From a checkpoint of a small image classifier.
Model: 7.42M parameters, 64-pixel images, arch swin, norm rmsnorm, activation quick_gelu, patch size [4, 4], depths [3, 6, 3], widths [96, 192, 384].
Rows from block 4 of a small image classifier, named by matrix and row number. Rows with one number belong to one neuron. Each number is 128 + 24 x the weight over its row's rms, rounded and kept within 0 to 255. All counts start at 0. After the name is the row's rms in percent of the matrix's.
After each neuron's rows are labels from the 100 images, of 14976, where the neuron reaches its highest value: "peak at" is the part of the image that holds the peak; "strongest on" is what is common among them. Only what is clearly more common there than usual is listed. The data: photos of arthropod specimens (BIOSCAN-5M).
# fc1: MLP up (model.blocks.4.mlp.fc1.weight, 576x192), inputs 48-95
# fc2: MLP down (model.blocks.4.mlp.fc2.weight, 192x576, transposed), outputs 48-95

fc1.457 092 [176 102  91 137 123 154 139 106 112 170 142 136 106 133 128 177 138 129 117 101 118 104 128 128 120 110 174 152 103 155 152 128 131 133 116 121 191 121 128 135 105 178 142  89 172 132 118 108]
fc2.457 118 [162 148  73 100 122 118 112 132 130 138 133 132 148  83 146 142 117 118 101 130 128 109 119 121 151 134 147 166 130 142 132 100 125 130 129 136 136 148 114 104 125 134 174 144 161 105 109 157]
peak at: bottom right
strongest on: order Hymenoptera

fc1.534 100 [149  96 132 110 152 109 122 171 132 120 125 179 148 101 119 120 152 149 118 110 161 137 109 132 144 142 132 125 106 107 135 171 139 124 135 105 121 122 107 170 151 138 126 153 127 156 134  95]
fc2.534 109 [118  60 108 126 133 142 122 150 139 170 135 110  91 146 134 129 124 166 158 132 115  67 152 144 121 106 140 118 149 130 114 128 147 125 130 150 136 130 111 162 141 105 109 102 129 140 138 140]
peak at: centre
strongest on: order Coleoptera

fc1.473 087 [132 113 130  87 164 143 126 148  65 121 102 157 142  88 144 125 115 106 151 138 112 117 122 150 147 139 129 117 127 153 102 119 159 114 186 120 145 121 119 183 147 179 102 138 174 130 111 119]
fc2.473 070 [132 150 169 150 101  89 130  88 119  84  87  88 108 145 130 149 140 147  91  86 158  95 150 105 102 145 134 125  99 136 147 155 135 174 119 121 121 113 167 144 153 120  92 179 142 133 129 114]
peak at: bottom right
strongest on: order Lepidoptera

fc1.54 045 [134 122 114 143 124 144 100 147  90  86 107 119 176 144  94 154 145 180 187 132 141 128 159 135 110 172  91 136  92 103  91 153 130 136 163 144 116 140 169 122 130 133 145 119 164 131 137 128]
fc2.54 032 [126 122 170 156 180 152 163 111 131 104 130 131 158 130 117 103 139 162 164  71 151  98 130 132 156 152 162 122 108 133 111  98 104 134 134 141 100 143 138 123  99 140 131 141 124  88 172 129]
peak at: top centre
strongest on: order Coleoptera

fc1.309 111 [123  86 147 133 142 150 135 137  79 135 136 134 134 104 146 110 111 177 163 141 129 103 106 189 164  99 117 151  59 112 111 100 135 117 125 130 146 150 119 156 106 137 132 114 144 130 115 138]
fc2.309 105 [ 99 133 160 156 116 143 108 136 172 150 121 121 116 157 129 148 165 109 133 100 121 151 167 116 113 117 106 144 129  66 107  95 119 135  89 150 142 159 154 143 142  99 102 156 166 130 152 182]
peak at: centre
strongest on: order Hemiptera

fc1.20 061 [154 144 111 128 149 118 128 133  69 159 153 120 132 117 131 155 142 106 135 125 111 128  95 148 120 140 116  96 116 189 134 137 118 128 155  82 161 121 142 134 140 139 118 121 161 113 128  98]
fc2.20 043 [146 117 144 180 118 128 139 156 105 134 132 128  83 144 134 126 130 113 117 130 122 127 120 100 105 189 128 158 170 116 139  88 158 131 157 102 154 110 158 126 149 128 114 170 102 107 145 148]
peak at: bottom left
strongest on: order Diptera

fc1.510 087 [164 116 112 100 163 124 118  94 135 107 121 180 134 123 145 129 149  99  74 139 141 108 107 158 120 101 134 163 122 152 145 147 139 156 144 145  96 122  97 159 161 163 120 153 146 109 148 124]
fc2.510 061 [146 123 137 201  94 135 129  95  88 127 121  58 113 140 131 109 120 131 167 150 101 131 158 104 123 127 118  94 104 108 128 118 162  83 135  66 193 133 175 128 116  91 135 119 104 108 110 137]
peak at: top centre
strongest on: order Diptera

fc1.565 092 [135 140 134 124 180 106 153  89 108  87 145 134 138  96 117 131 104 130 160 138 119 105 116 137 134 143 115 115 104 120  98 130 131  80 162 109 119 101 124 132 117 119 124 145 111 189 118 100]
fc2.565 102 [136 161 108 121 139 144 152  71 142 131 133 154 131 170 107 130 131 144  80 123 150 137 146 137 141 157 109 124 153 113 123 151 117 108 113 121 119 159 153 132 138  76 149 144 119 157 104 118]
peak at: centre
strongest on: order Coleoptera

fc1.254 097 [128 151 107  83 116 145 146 142 114 130 153 137 146 121 129 107 147  85  77 158 111 125 133 146 107 139 127 134 102 111 155 105  90 140 145  79 107 142 134 124 123 124 161 106 106 147 111 100]
fc2.254 076 [141 169 132 133 125 141 110 162 133 139 103 141 126 109 153 151 154  83  71  82 117 127 110 107 156 122 133 139 173 106 116  91 131 161 156 152 118 130 136 111 139 115 117 157 132 112 142 121]
peak at: bottom left
strongest on: order Diptera; family Muscidae

fc1.249 113 [135 106 127 111 143 124 176 134 116 117 166 153 157 120 126 107 159 123 153 175 123 102 111 154 143 148 150 156  71 178 136 121 157 106 163 129 148 143  99 129 115 146 169  91 122 148 104 105]
fc2.249 077 [114 126 143 142 146 109 162 104 119 153 154 154 104 176  99 120 165 109 134 121 149 152 141 139 101 128 148 127 162  61 135 147 147 157 100 118 136 137 158 144  86 110 131 132 133 144 144  76]
peak at: top left
strongest on: order Hemiptera

fc1.17 107 [155 117 112 114 132 106 158 118 139 141 170 130 109 118 118 133 118 162 131 157 132  94 101 141 145 109 145 141 140 155 171 138 124 132 170 143 125  76 130 134 123 154 168 114 120 177 109  91]
fc2.17 109 [119 122  89 130 129 129  85  82 152 153 115 138 100 162 146 121 138 118 122 103 153 122 149  82  95 172 112 145 159  93 102 104 111 109 103 142 148 122 114 144 162 135  76 124 120 108 143 177]
peak at: top left
strongest on: order Lepidoptera

fc1.566 090 [117 119 125 123 169 136 134 143 129  96 148 149 153  99  98  96 106 136 130 138 138 126 110 133 124 160 125 106  93 135 138 152  85 118 161  67 126 105 132 126 152 120 127 136 108 164 126 133]
fc2.566 096 [136 126 108 117 165 147 144 104 123 130 129 135 140 113 124 125  94 158 104 163 154 123 130 149 134 119  96 137 137 102 127 145  73 112 145 137  93 152 140 123 129 117 147 102 136 153 120  77]
peak at: top centre; middle left
strongest on: order Coleoptera

fc1.369 095 [120 140 113 132 156 119 111 139 130 117 132 161 171 155 114 130 146 138  82 130 130 159  94 131 152 141 101 101 133  97 121 126 124 105 121  77 127 124  95 140 154 129 125 173  91 154 134  97]
fc2.369 110 [ 99  99 125 118 127 149 140 125 121 140 142 130  87 144 112 131  98 152 144 171 122 101 152 156 132 135 105 140  96 102 136 132 109 112 129 122 128 137 146 141 122 108 142  86 137 152 144 124]
peak at: top centre
strongest on: order Coleoptera

fc1.547 064 [128 111 146 125 131 146 117 169  96 127 117 113 152 125 139 144 124  72 129 157 116 190 124 149 130 141  89 130  75 180 126 119 137 107 148 136 143 134 131 111 114 154 136 107 145 153 135 132]
fc2.547 044 [124 128 171 185 136 138 126 194 116 106 105 100  92 134 168 152 146 127 201 127 123 132 172  92 134 153 117 142 116 146  98 106 154 113 166 108 162 133 136 117 113 115 110 115 113 114 129 108]
peak at: bottom left
strongest on: order Diptera

fc1.50 109 [136 133 153  90 173 125 143  98 153 104 144 186 135 131 140 156 143 121 154 143 141 104 104 158 135 132 174 144  97 126 143 153 160 152 121 112 184 100 157 152 133 131 119 126 124 136 140  67]
fc2.50 112 [105 118  93 171 110 152  99 143 132 145 146 141 125 128 113 118 142 116 142  96 104 142 148  81 150 156  76  87 109 127 106 118 105  84 143 112 112 164  97 131 138 124 127 104 104 165  95 162]
peak at: middle left
strongest on: order Coleoptera

fc1.304 104 [172 105 133 133 176 105 133  87  95 113 145 163  88 148 109 103 108  95 145 112 122 126 149 149 177 133 147 178 144 111 150 113  98  98 153 149 147 128 135 134 146 133 132 112 148 119 143  88]
fc2.304 089 [166 123 108 134 123 137 141 135  90 125 137 160  98 119 124 141 123  73 126  89 138  90 143  92 140 154 152 117 137 110 112 134 135 145 107  83 107 151 160 144 103 102 123 135 121 101 144 170]
peak at: top centre
strongest on: order Lepidoptera; family Tineidae

fc1.234 119 [124 131  97 115 106 102 122  93 135 136 117 145 138 143 121 136  98  86 106 129 149 131 113 118  87 164 115 121 156 214 130 163 125  65 148 129 120  88  99 140 138 120 141 112 127 140 118 111]
fc2.234 163 [127 119 118 140 121  84 128  79 187 153 107 109 137 146 134 144 157 122 103 111 151 107 114 102 111 122 140 164 152 130 111 120 148 167  70 162 112  99 122 124 152 127 107 143 153  89 131 157]
peak at: top centre
strongest on: order Diptera

fc1.463 106 [133 123 133  96 143 136 133 130 121 148 173 136 124 113  96 122 120 120 121 149 143  77 105 150 111  94 123 155 118 148 152 114 117 157 147 151 122 105 140 120 125 193 173 125 140 146 137 136]
fc2.463 065 [ 92 174 114 140 129  91 101  84 150 116  98 119 104 104 134 145 125 124 105 128 165 110 134 103 127 168  85 163 107 106 153 105 112 181 130 123 151 143 126  98 152 138  86 119 137 129 150 131]
peak at: bottom left
strongest on: order Coleoptera

fc1.507 105 [140 130 124 100 164 125 154 102 112 158 151 136 162 162 113  87 136 181 111 134 165 131  83 160 125 114 113 116 143 124 113 118 117 111 141 143 122 121  82 120  95 172 170 153 102 144 126 100]
fc2.507 089 [129 133 130 148 116 137 147 143  88 131 157  96 112 111  80 109  97 171 158 119 153 127 126  93 116 124 118  99 137  98 116 129 133 113 135 121 186 139 146 159  84 107 156 118  91 163 107 145]
peak at: middle right; top centre
strongest on: order Coleoptera; family Throscidae

fc1.331 096 [123 155 106 117 164 143 150 124 133 124 136 146 142 134 128 122 190 123  88 140 149 129 126 141 116 156 123  60 114 113 148 154 106  99 162  95 124 118 115 121 122 137 110 137 106 163 131  85]
fc2.331 110 [104 114 135  95 170 137 155  99 146 147 127 116 112 161 130 102 123 143 112 187 129 138  86 158 130 106 107 135  80 118 114 148 136  82 144 119 125 157 143 138 145 142 155 103 110 178 154  83]
peak at: bottom centre
strongest on: order Coleoptera

fc1.67 105 [104  85 154 138 158 122 132 160 161 153 171 169 130 112  94 121 122 158 125 176 142 111  75 175 115 118 104 129 112 126 129 116 105 161 111 123 119 108 129 122 141 169 105 135 124 162 105 118]
fc2.67 133 [146 147 122 123  97 129 154 136 148 129 119 106 133 122 139 122 124 146 115 138  99 150 160 132 150 140 135 146 128 145 141 161 153 137 121 154 127 187 131  95 103  33 158 126 144 109 129 109]
peak at: centre
strongest on: order Coleoptera

fc1.454 093 [124 114 111 131 175 118 125  97 124 130 113 137 162 147 129 127 130 141 143 107 146 126 115 111 171 143 121 129 110 126  89 166 113 112 147 124 114 133  95 128 147 165 157 150 104 166 168 101]
fc2.454 083 [118 102 107 143 125 139 116 118 111 137 134 129 107 165 142 129  87 190 160 152 147 103 155 120 152 160 108 141  94 121 123 143 110 106 130 116 138 141 126 133 116 106 153  63 130 134 121 121]
peak at: middle right
strongest on: order Coleoptera

fc1.288 114 [133 142 115  99 151 124 149  97 145 117 133 111 142 133 140 163 126 177 111 148 146 128 106 115 131 156 146 127 144 193 148 112 109 137 111  97 133 114 125 113 153 148 167 134 154 123 111 100]
fc2.288 100 [137 121  88 170 152 131 157  92 130 133 151 135 158 108 153 105 129 183 127 138 131  59 127 106 139 159 158 121 141 172 131 103 146 117 100 115 122 155 129 106 139 114 154  78 103 101 101 101]
peak at: bottom right
strongest on: order Hymenoptera

fc1.18 071 [170 126 150 123 109 159 124 144  96 127  98 109  95  95 124 149 103 152 106 122 170 114 127 138 129  90 104 160 146  53 126 114 105 147 128 156 104 152 101 164 118 154 151 131 110 112 122 111]
fc2.18 047 [137 129 167 136 135 123 152 104 152 109 140  53 123 148 129 120 106 180 125 137 141 100 156 133  91 116 150 146 173  93 106 141 128 166 106 152 123 120 144 112 113 107 110 126 126  89 123 164]
peak at: top right; middle right
strongest on: order Diptera

fc1.404 103 [140 158 125 121 181 109 144 116 131 105  89 148 163 124 117 120 106 115  82 111 150 132  90 141 152 154 139 113 120 147 108 150 130 146 125  81 140 138 100 126 167 125 129 171 105 126 144  90]
fc2.404 118 [139 111 131 136  94 126 112 178 110 140 131 108  96 130 135 155 110 103 183 102 104 127 175 113 136 130 121 137 173 115 125 116 128 142 147 166 117 123 139 141 124 109 107  95 153  93 149 182]
peak at: bottom centre
strongest on: order Coleoptera

fc1.162 106 [104 117 127 147 200 116 131 114 122 157 161 171 148 139 109 108 132 147 105 138 164 165  84 147 138 136 131 162 114 148 113 145 107 166 105  94 187  88 138 148 144 174 141 118 141 149 134  99]
fc2.162 082 [143 128 125 130 113 120 125 100 133 118 100 166 135 145 145 146 131 163 132  81 140 139 146 102 144 153 144 144 174 117 123 138 159 165  94 150 117 189 102 127 110  96 133 143 160  81 143 129]
peak at: middle left
strongest on: order Coleoptera; family Throscidae

fc1.64 106 [110 129 128 132 153 121 170  89 121 136 165 124 103 130 105  82 136 160 164 120 144 125 125 125 130 116 133 162 147 142 143 133 117 136 165 140 149 140 146 122 113 172 174  90 121 134 146  96]
fc2.64 098 [122 143 145 107 160 135 149 130 150 124 156 141 119 121 126 130 163 141 118 147 102 122 117 169 127 117 162 110 110 114 119 119 174 121 152 112 114 185 151 131 105 112 193 133 102 152 132  81]
peak at: centre
strongest on: order Hemiptera

fc1.451 106 [117 141 146 121 157 138 147  61  96  98 131 119 126 120 132  90  81 115 154 129 176  93 103 125 139 149 113 130 101 137 112 128 127 110 164  97 143 105 119 127 107 187 158 129  78 172 157 150]
fc2.451 126 [155 159 118 120 174 153 135 125 110 121 138 183 139 164 104 144 122 143 100 113 147 138 148 163 138 169 131 101 140 110 152 155  94 101 126 115 132 167 167 141 130 116 127 142 134 142 105  94]
peak at: middle right; centre
strongest on: order Coleoptera; family Throscidae

fc1.84 117 [103 142 113 108 150 136 138  84 113  99 157 113 152 110 119 135 105 136 134 160 163 122  96 128 135 121 132 162  86 196 127 136 124 140 137 118 156 114 155  97 147 164 169  97 115 175 117  79]
fc2.84 090 [138 108 118 121 129 123  80 102 134 155 102 138 109 170 140 149 170 129 132 102 143  94 168 126 150 121 124 149 161  76 141 111  94 144 128 162  92 118 103 148 158 131  93 115 182  87 125 100]
peak at: top left
strongest on: order Coleoptera

fc1.437 093 [143 124 108 109 135 125 107 138  78 125 129 106 123 127 156 141  94 108 130 143 143 105 131 116 155 152 135 126 141 160 152 128 147 115 167 101 158  96 119 121 138 113 152 146 111 122 106 129]
fc2.437 080 [147 164 117 154 124  98 167  74 114 101 132 120 113 142 122 100 141 132 119 117 148  90 155  91 120 198 134 144 121 138 167 127 159 124 142 113 123 116 138 115 135  96 133 132  87 114 122 147]
peak at: bottom left
strongest on: order Lepidoptera

fc1.176 085 [131 134 123 114 146 114 135 151 114 168 139 148 115 157  89 132 150 120 122 137 102 145 104 142 144 146 124 177 131 116 146 110  87 156 158 171 111 122 137 141  97 174 127 140 158 115 134  93]
fc2.176 096 [112 154 132 154 108 148 106 126 124 143 108  91 106 145 109 149  96 125 110 102 114 141 125  90 124 129 103 123 142 155 137 111 103 157 115 122 148 117 177 119 124 123  95 112 147 130 139 201]
peak at: bottom right
strongest on: order Psocodea

fc1.253 105 [116 104 131 131 155 158 122 160 165 142 188 178 137 139  98 138 114 133 116 204 129 140  60 209 112  88 115 116 101 138 150 124  97 144 110 102 125 139 120 133 156 159 130 125 129 173 131 111]
fc2.253 124 [153 142 109 138  84 128 149 141 134 118 117 107 127 114 140 130 102 168  91 140 108 147 151 146 136 133 141 131 130 127 156 163 144 135 119 129 157 174 128 111 104  35 144 132 150 108  92 117]
peak at: middle left
strongest on: order Coleoptera; family Drosophilidae

fc1.472 102 [126 163 121 114 165 116 166 112 118 113 140 134 139 125 102  87 120 115 148 156 154 119 102 150 136 140 112 127 108 125 119 139 120 104 134 116 134 129 145 124 136 158 159 135 111 168 140  95]
fc2.472 096 [179 141  96 117 155 133 159 119 121 116 131 147 127 124 113 111 117 163  80 157 139 135 139 133 140 150 121 133 169 116 129 158 117 106 137 129 124 159 131 134 110  95 161 152 103 159  98 101]
peak at: centre
strongest on: order Coleoptera; family Throscidae