From a checkpoint of a small image classifier: 15.0 epochs.
Rows from block 8 of a small image classifier, named by matrix and row number. Rows with one number belong to one neuron. Each number is 128 + 24 x the weight over its row's rms, rounded and kept within 0 to 255. All counts start at 0.
After each neuron's rows are labels from the 100 images, of 14976, where the neuron reaches its highest value: "top examples" is what is common among them. Only what is clearly more common there than usual is listed. The data: photos of arthropod specimens (BIOSCAN-5M). In brackets: how many of the 100, against the usual share in percent.
# fc1: MLP up (model.blocks.8.mlp.fc1.weight, 576x192), inputs 96-191
# fc2: MLP down (model.blocks.8.mlp.fc2.weight, 192x576, transposed), outputs 96-191

fc1.558 [ 93 168 113 102 177 101 142 145 107 131 158 134 143 134 131 121 116 162 138 111 140 122 121 164  98 101 112 151 124 199 166 140 122 150  84 117 141 109 103 163 140 107 128 128 121 119 173 124 125 126 130 162 119 118 143 111 126 121 146 144 178 123 101 156 140 133 129 124 142 180 135  96 121 100 141 123 141 154 128  86 142 117 137 129 117  95 108 101 139 160  91  99 164 120 158 177]
fc2.558 [141 116 120 109 105 166 121 102 151  98 100 120 169 166 142 129 131  94  93 165 136 143 119 103 124 162 144 146  80  98 138 102 157 151 135 138 137 139 143  89 125  69 118 166 143 156 121 107 100 124 126  95 118 147 136 130 105 167 146 134  90  77 102 128 120  98  94 152  71  73 155 153 141 108 122 169 103  98 139  90 131 110 131 114 136 192 120 118 126 124 140 147 128 145 132 102]
top examples: order Hemiptera (74 vs 11.3)

fc1.263 [118 175 125 129 121 159 113 145 134 136 141 129 154 147 144 138  90 115 103 160 135 144 149 125 143 158 139 148 131 144 168 132 105 128  75 103 107 117  87 113 142  93 130 141 125 132 109  78  95 109 125 169 156 102 119 120 126 102 175  98 115 138 129  96 140 132  89  96 110 151  87 111 166  83 177 108 154 104 133 117 126 140 122 127 163 106  86 122 148 139  88 106 114  76 130 133]
fc2.263 [103 135 125 117 139 123 133 129 121 122  87 146 123  50 110 101 151 152 152  98 188 131  92  92 113 166 141  94  89 109 124 185 108  78 110 144 108 137 128 109 130 150 145 106 178 121 120 180 139 143 165 120 126 141 149 136 125 155 134 127 147 126 170 144  82 143 140 145 142 118 113 136 120 136 155 132 169 142  83 121 123 138 121 126  98 154 129 177 143 142 143 121 106 150 117 141]
top examples: order Hemiptera (38 vs 11.3); order Lepidoptera (25 vs 7.3)

fc1.496 [ 89 140 128 127 158 116 144 145 107 135 191 125 116 102 151 114  86 113 122  97 121 102 152 111 101 142 104 116 130 107 145 119 149 160 151 102 173 102 119 134 188 114 100 167  92 140 157 146 106 124 107 105 169 104 152 118 125 141 110 122 130 112 114 151 167 116 120 133 114 148 157 128 138  90 139 160  82 154 103 102  94 105 127  98 108  59 145 113 143  98 103 125 144  92 139 138]
fc2.496 [133 144 108 152 138 156 141 123 140 146  85 144 147  93  82 118 122 154 114 138 108 140 144 188 157 122  92 153 153 150 136 156 120 108 104 119 100 124 146 134  93 147 121 113 141  85 121 138 113  96 135 175 104 116 113 116 142 106 152 120 155 154 147  85 121 171 168 141 186 181  84 100 116 140 126 135 146 165 103 133 176 102 125 165 115  86 127 134 134 164 113  96 123 121 101 156]
top examples: order Diptera (60 vs 30.6)

fc1.572 [103 161  94 105 110 139 111 136 107 147 132 106 154 131 114  97 119 137 109 186 122 116 140 132 121 145  84 128 138 118 173 144  86 124  92  99 109 115 138 136 115 106 141 164 111 113 150  86 137 158 121 143 116  72 127 128  98  89 164 117 160 128 108 145 118 154 107  92 138 160 116  89 166 109 169 119 157 141 132 115 126 132  92 144 138 154  84  82 137 131 113  73 154  95 137 196]
fc2.572 [ 94 160 123  90 134 113 132 108 113 132 133 110 161 146 129 122 125 105  99  98 131 105 125 119  78 114 111 138  79 112 170 137 100 143 122  95 123 128 117 127 146  65 111 168 157 132 165 119  95 107 161 163 151 158 138 106  79 138 177 131 102 123 142 100 151  90 104 125  92 130 146 140 157  74 170 110 122 104 139 118 126 153 125  96 133 157  98 144 157 132 100  96 108 109 138 121]
top examples: order Hemiptera (84 vs 11.3); family Tropiduchidae (40 vs 0.5)

fc1.119 [ 62 129 133 125 141 122 128 132 115 161 133 129 171 133 127 119 103 142  83 119 156  88 170 179 105  68 114 112 129 158 159 139  77 131 140  92  86 113  94 136 167 116 120 143 141 127 167  64 135 134  96 125 149 115 133 133 155  78 120 150 113 138 115 103 125 106 142  72 121 103 151 125 125 102 140  70  96 118 132  80  97 160 124 109 170 140 127 149 111 124 100 103 152  99 104 128]
fc2.119 [135 106 138 174 140 161 134 146 149 114  52 154 157 104 112 117 158 125 136 135 165 130 122 137 159 133 170 119 160 101  94 144 102 112 109 148  69 148 148 118 114 157 118  96 127 120  91 141 173 131 147 105 117 127 117 148 159 139 100 129 139 151 143 111 121 168 137 144 130 125 116 185 107 167 103 122 150 155  95 130 144 165 145 134  59 125 151 183 121 157 169 144  98 189 138  94]
top examples: order Diptera (63 vs 30.6)

fc1.131 [109 181 136 101 135 141  84 150 126 151 119 121 113  65 133 157 109 142  88 161 114 145 183 163 133 142 126 110 120 160 159 134 129 125 102 121 151 121 126  92 122 132 125 139  97  96 131 110 139 144 131 103 139  83 120 140 142 140 153 123 134 103 153 172 103 114 170 118 132 101  85  97 125 110 145 130 138 165 121  83 126 115 124 143 152 155 129 139 102 102  73 116 175 108  84 119]
fc2.131 [143 121 150 119 120 171 103 134 118 155 148  82 103 137 115 167 101 145 104 173  95 128 167 120 128 123 139 151 149  88 123 131 127 164 130 152 149 160 156  95 120 139 129 133 144 129 152 133  96 138 137 127 120  99 111 130 105 156 130 172 127 123 116 171 116 121 180 153 147 144  90  93  80 126 135 112 120  78 117 147 176 112 143 127 158 153 135 143 137 115 113 167 112 117 118 147]
top examples: order Hymenoptera (56 vs 20.5)

fc1.310 [119 115 148 129 169 146 159 161  86  90 164 169 164 137 128  82 161 155 100 114 115 127 123 146  90 139 123 138 141 105 128 182  97 142 141 144 118 110 137 151 123 113  99 121 117 136 124 114 189 127  73  81 122 130  99 136 134  57 113 110 125 143 114 193 145  95 113 132 144 135 130 111 122 131 123 126 124 142 134 122 136 130 117 127 118 123 157 149 177 167 107 130 110 176 107 136]
fc2.310 [139 145 113 113 164 128  91 119 121 114 149 155 136 151 132 124 144 121 111 122 112  96 133 117 118 107 100 114 157  78 113 120 106 134 152 146 138 115  80 113 103 105 169 122 106 164 114 114 123 130 145 131 154 162 112 157  61 110 157 130 140 151 131 153 156  91 140 125 118  95 135 168 127 117 120 147 104 143 164 148 142  49 144 124 116 208 130 149 117 102 185 111 139 144 140  98]
top examples: order Coleoptera (44 vs 16.8)

fc1.440 [109 132 156  96 157  58 107 132 130 149 190  97  91 117 152 153  95 150 124  73  94 116 161 166 120  72 119 106 121 159 169 123 141 152 149 105 155  94  97 145 153 124 109 148 113 136 149 156 102 128  75 152 160 126 121 104 134 137 130 125 122 132 126 147 135 116 145  95  85 134 121  72 136 115 159 160  95 140 173 135 124 133 114 125 187  84 115 106 153 113 108 125 123  93 126 133]
fc2.440 [108 129 100 151  81 138 136 112 168  77  84 130 191 167 111 114 151 102 140 186 115 151  92 130 141 157 127 156 171 105 154 129 118 113  92 139 104 131 121 102 110  89 117 144 160 142 110 103 100 119 166 138 114 148 124 133 147 139 153 115 105 118 120  94 151 155 116 156 102 138 113 147 134 127 141 103 144 116 114 112 159 145 105 159  92 139  80 112 157 152 146 114 122 151 137 131]
top examples: order Lepidoptera (25 vs 7.3)

fc1.226 [113 166 126 125 137  75  98 116 108 120 146 150 128 109 129 126 117 119 108 118 165 182 121 148 110 136 180 101  88 146 141 167 120 106  76 107 103 108 137 150 119 100 125 192 106 122 161 151 120  95 148 169 116 109 154 127  88 142 129 131 168 136 145 117 100 133 126 173 154 149 109 110 173 122 138  66 153 155 130 127 116 113 126 108 107 148 122 157 129 144 111  94 146 135 118 166]
fc2.226 [106 179  88 134 113 121 101 185 116 138 139 158 119 133 135 117 142 122 101 117 128 109 144 119 141 135 129 116 144 115 167 130 138 159  97 110 141 140 145 117 135  95 141 160 125  90 141 132 130 152 124 119 114  97 111 157 143 140 149 129 111 145 179 122 102 101 113  95  88 142 107 136 180 104 125 164 155 107 137 104 116 125 140 110  81 113 144 139  96 113 108 137 137 103 153  70]
top examples: order Lepidoptera (28 vs 7.3)

fc1.322 [130 151  88 108 121  68 142 120  85 151 109 113 123 115 123 120 168  76 128 104 121 119 138 131  90 133 106 119 152 154 146  93 126 147 123 137  95 162  99 151 109 142 134 122 150 132  86 190 150 146  91 127 171  87 110 107 151 108 108 101 109 128 106  85  93 113 128 119 141 113 140 116 129 129 121 102 166 121 127 153 100 102 170 126 144 139 145 118 125 136 115 187  76 148 121 105]
fc2.322 [120 142 146 121  68 222 142 146 150  97 115 142 102 119 117 150 125  72  93 109 133 127 110 165 130 134 255 106 121 162 110 124 135 148 113 112 143 128 122 150 141 136 111 114 103 116 148 138 100 131 146 111 157 176 113 118 134 124 132 147 122  93 147 108 151 126 114 129 104  64  92 131 132 155 131 190 162 135 136 119 143 108 148 131 118 154 119  94  92 101 142 129 136 160 128 111]
top examples: order Coleoptera (41 vs 16.8)

fc1.44 [116 125 106 109 132 114 184 125 139 110 109  96 161 147 145 113 102 126 122 105 124 128 126 123 126 105 158 125 145 111 154 113 165 114 115 108  59 116 130 125 133 155  96  87 121 137  99 132 104 109 106  99 102 103 163 117 146 201 150 160 171 116 169 142 105 161 115  97 123 162 121 116 166 105 165 161 105 105 117 162 129 156 139  94 147 104 142  86 129 122 143 142 174 123 128 117]
fc2.44 [170 132 107 117 171 103  99  93 104 122 127 134  89 118 161 101 138 131 126 116 156 132 140 139 137 139 149 141  98 128  87 147 129 131 108 109 177 146 100 118 146 112 160  68 122 140  57 115 109 111 122 117 125 145 117 145  78 129 158 109 116 152 135 131 128 105 115 124 109 139 100 177 158  79 162 131 123 119 149 109 105  98 149 139 121 127 100 127 148 128 109 128 171 189 110  67]
top examples: order Lepidoptera (28 vs 7.3)

fc1.79 [120 137 142 142 156 128 133 153  87 150 160 146 122 116 134 108  94 122 107 105 146 142 160 142  98 114 100 124 152 115 140 142 162 110 112 116 170 108 120 156 164 140  88 126 121 101 170 128 116  92  62 126 102  69 136 102  96 123 110 129 136 140 127 154 139 109 135 132 131 178 140 151 121 132 107 147  97 107 124 112 110 114 147 108  92  44 143 153 142  83 118 135 115  96 102 138]
fc2.79 [162 143  84 127  94 174 124 153 131 131 111 145 127 110  94 126 119 162 130 177 123 170 118 141 159 154 146 153 153 127 115 140 109 138  86 166 104 135 180 128  83 149 142 126 107 120 123 137 153 126 132 143  74  77 111 141 117 135 139 115 125 143 133 152 105 159 162 159 181 122 105 105 105 170 103 114 146  68 109 144 146 112 124 150 107 154 133 139 111 145 151 124 147 120 122 157]
top examples: order Lepidoptera (39 vs 7.3)

fc1.257 [ 94 159 121  68 114 117 142 121 143 125 148 118 134 117 127 117  58 139 134 142 112 170 104 160 120 143  94 139 129 105 141 113  89 129  77 145 138 127 137 177 166 111 110 136 133 115 146 125 149 125 138 146 112  47 131 135  98 107 168 135 152 141  82 132 137 118 110 119 156 170  93  85 126 121 126 135 134 100 149 120 116 131  93 108 139 157  87 114 147 122 102  73 120  69 122 171]
fc2.257 [112 146 115 119 163 110 133 108 118  86 107 139 163 135 146 120 159 127 111  96 182 114  94  99 104 134 160 118  71 113 150 160 137 125 106 109 120 120 118 111 137  83 105 162 148 120 135 139 120 102 138 144 126 195 129 116 122 159 156 102 106 101 154 116 105 107  99 130  99  94 173 182 173 121 132 144 137 141 123 117 108 135 155 104  89 140 147 145 145 140 152 150 128 174 143  91]
top examples: order Hymenoptera (53 vs 20.5)

fc1.388 [ 63 147 138 110 127 127 138  88 109 131 175 144 151 165 115  92 145 130  76 118 124 111 136 121 111 123 118 102 148 143 151 129 112 123  87 126 146  97  90 155 107 115 120 135 121 103 169  87 143 120 139 196 124 123 130 120  93  84 127 141 150 144 128 135 180  87  98 148 132 150 153  97 134 143 126 124 119 109 147  74 113  97 166  93 140  99  95 105 120 124 118 115 109  87 125 132]
fc2.388 [107 159 103 117 109 130 128 121 133  94  85 156 172 152 115 100 164  99  96 136 131 114 110 145 121 131 138 102 132 101 148 117 117 142 114 111 105 123 110 134 119  82 127 144 124 117 112  68 137 140 137 108 124 157 127 126 143 126 147 104 126 126 140  98 160 110  71  97 101  94 182 161 179 108 102 155 136 145 154 103  93 147 144 103  84 150 123 132  88 127 134 104 153 133 172  90]
top examples: order Hymenoptera (45 vs 20.5)

fc1.534 [103 184  91 110 140 142 117 110 124 128 111 112 127 146  97 119 115 155 118 135 110 136 137 147 140 121  81 137 151 141 191 145  83 141  77  93 124 125 151 141 108  89 150 141 127 110 143 103 130 128 121 136 119  95 118 113 148  94 172 128 138 128 125 126 148 154 108 105 136 124 129  58 154 108 160 130 147 175 102  91 142 100 109 149 118 102  98  96 130 146  92  65 170  77 128 149]
fc2.534 [101 146 126  86 111 113 120 123 102 109 172  81 108 131 109 117 117 116  95 122 101 136 130 119  73 143 132 114 110  92 162 138 110 148 123 126 163 155 139 114 148  99 119 146 157 131 156 136  86 119 168 137 154 113 144  86  59 165 152 178 145 115 118 157 145 101 117 132 108 135  96  91 134  82 168 135 127 106 118 106 129 108 133 101 140 151  95 167 154 130  99 118 113 106 131 145]
top examples: order Hemiptera (74 vs 11.3)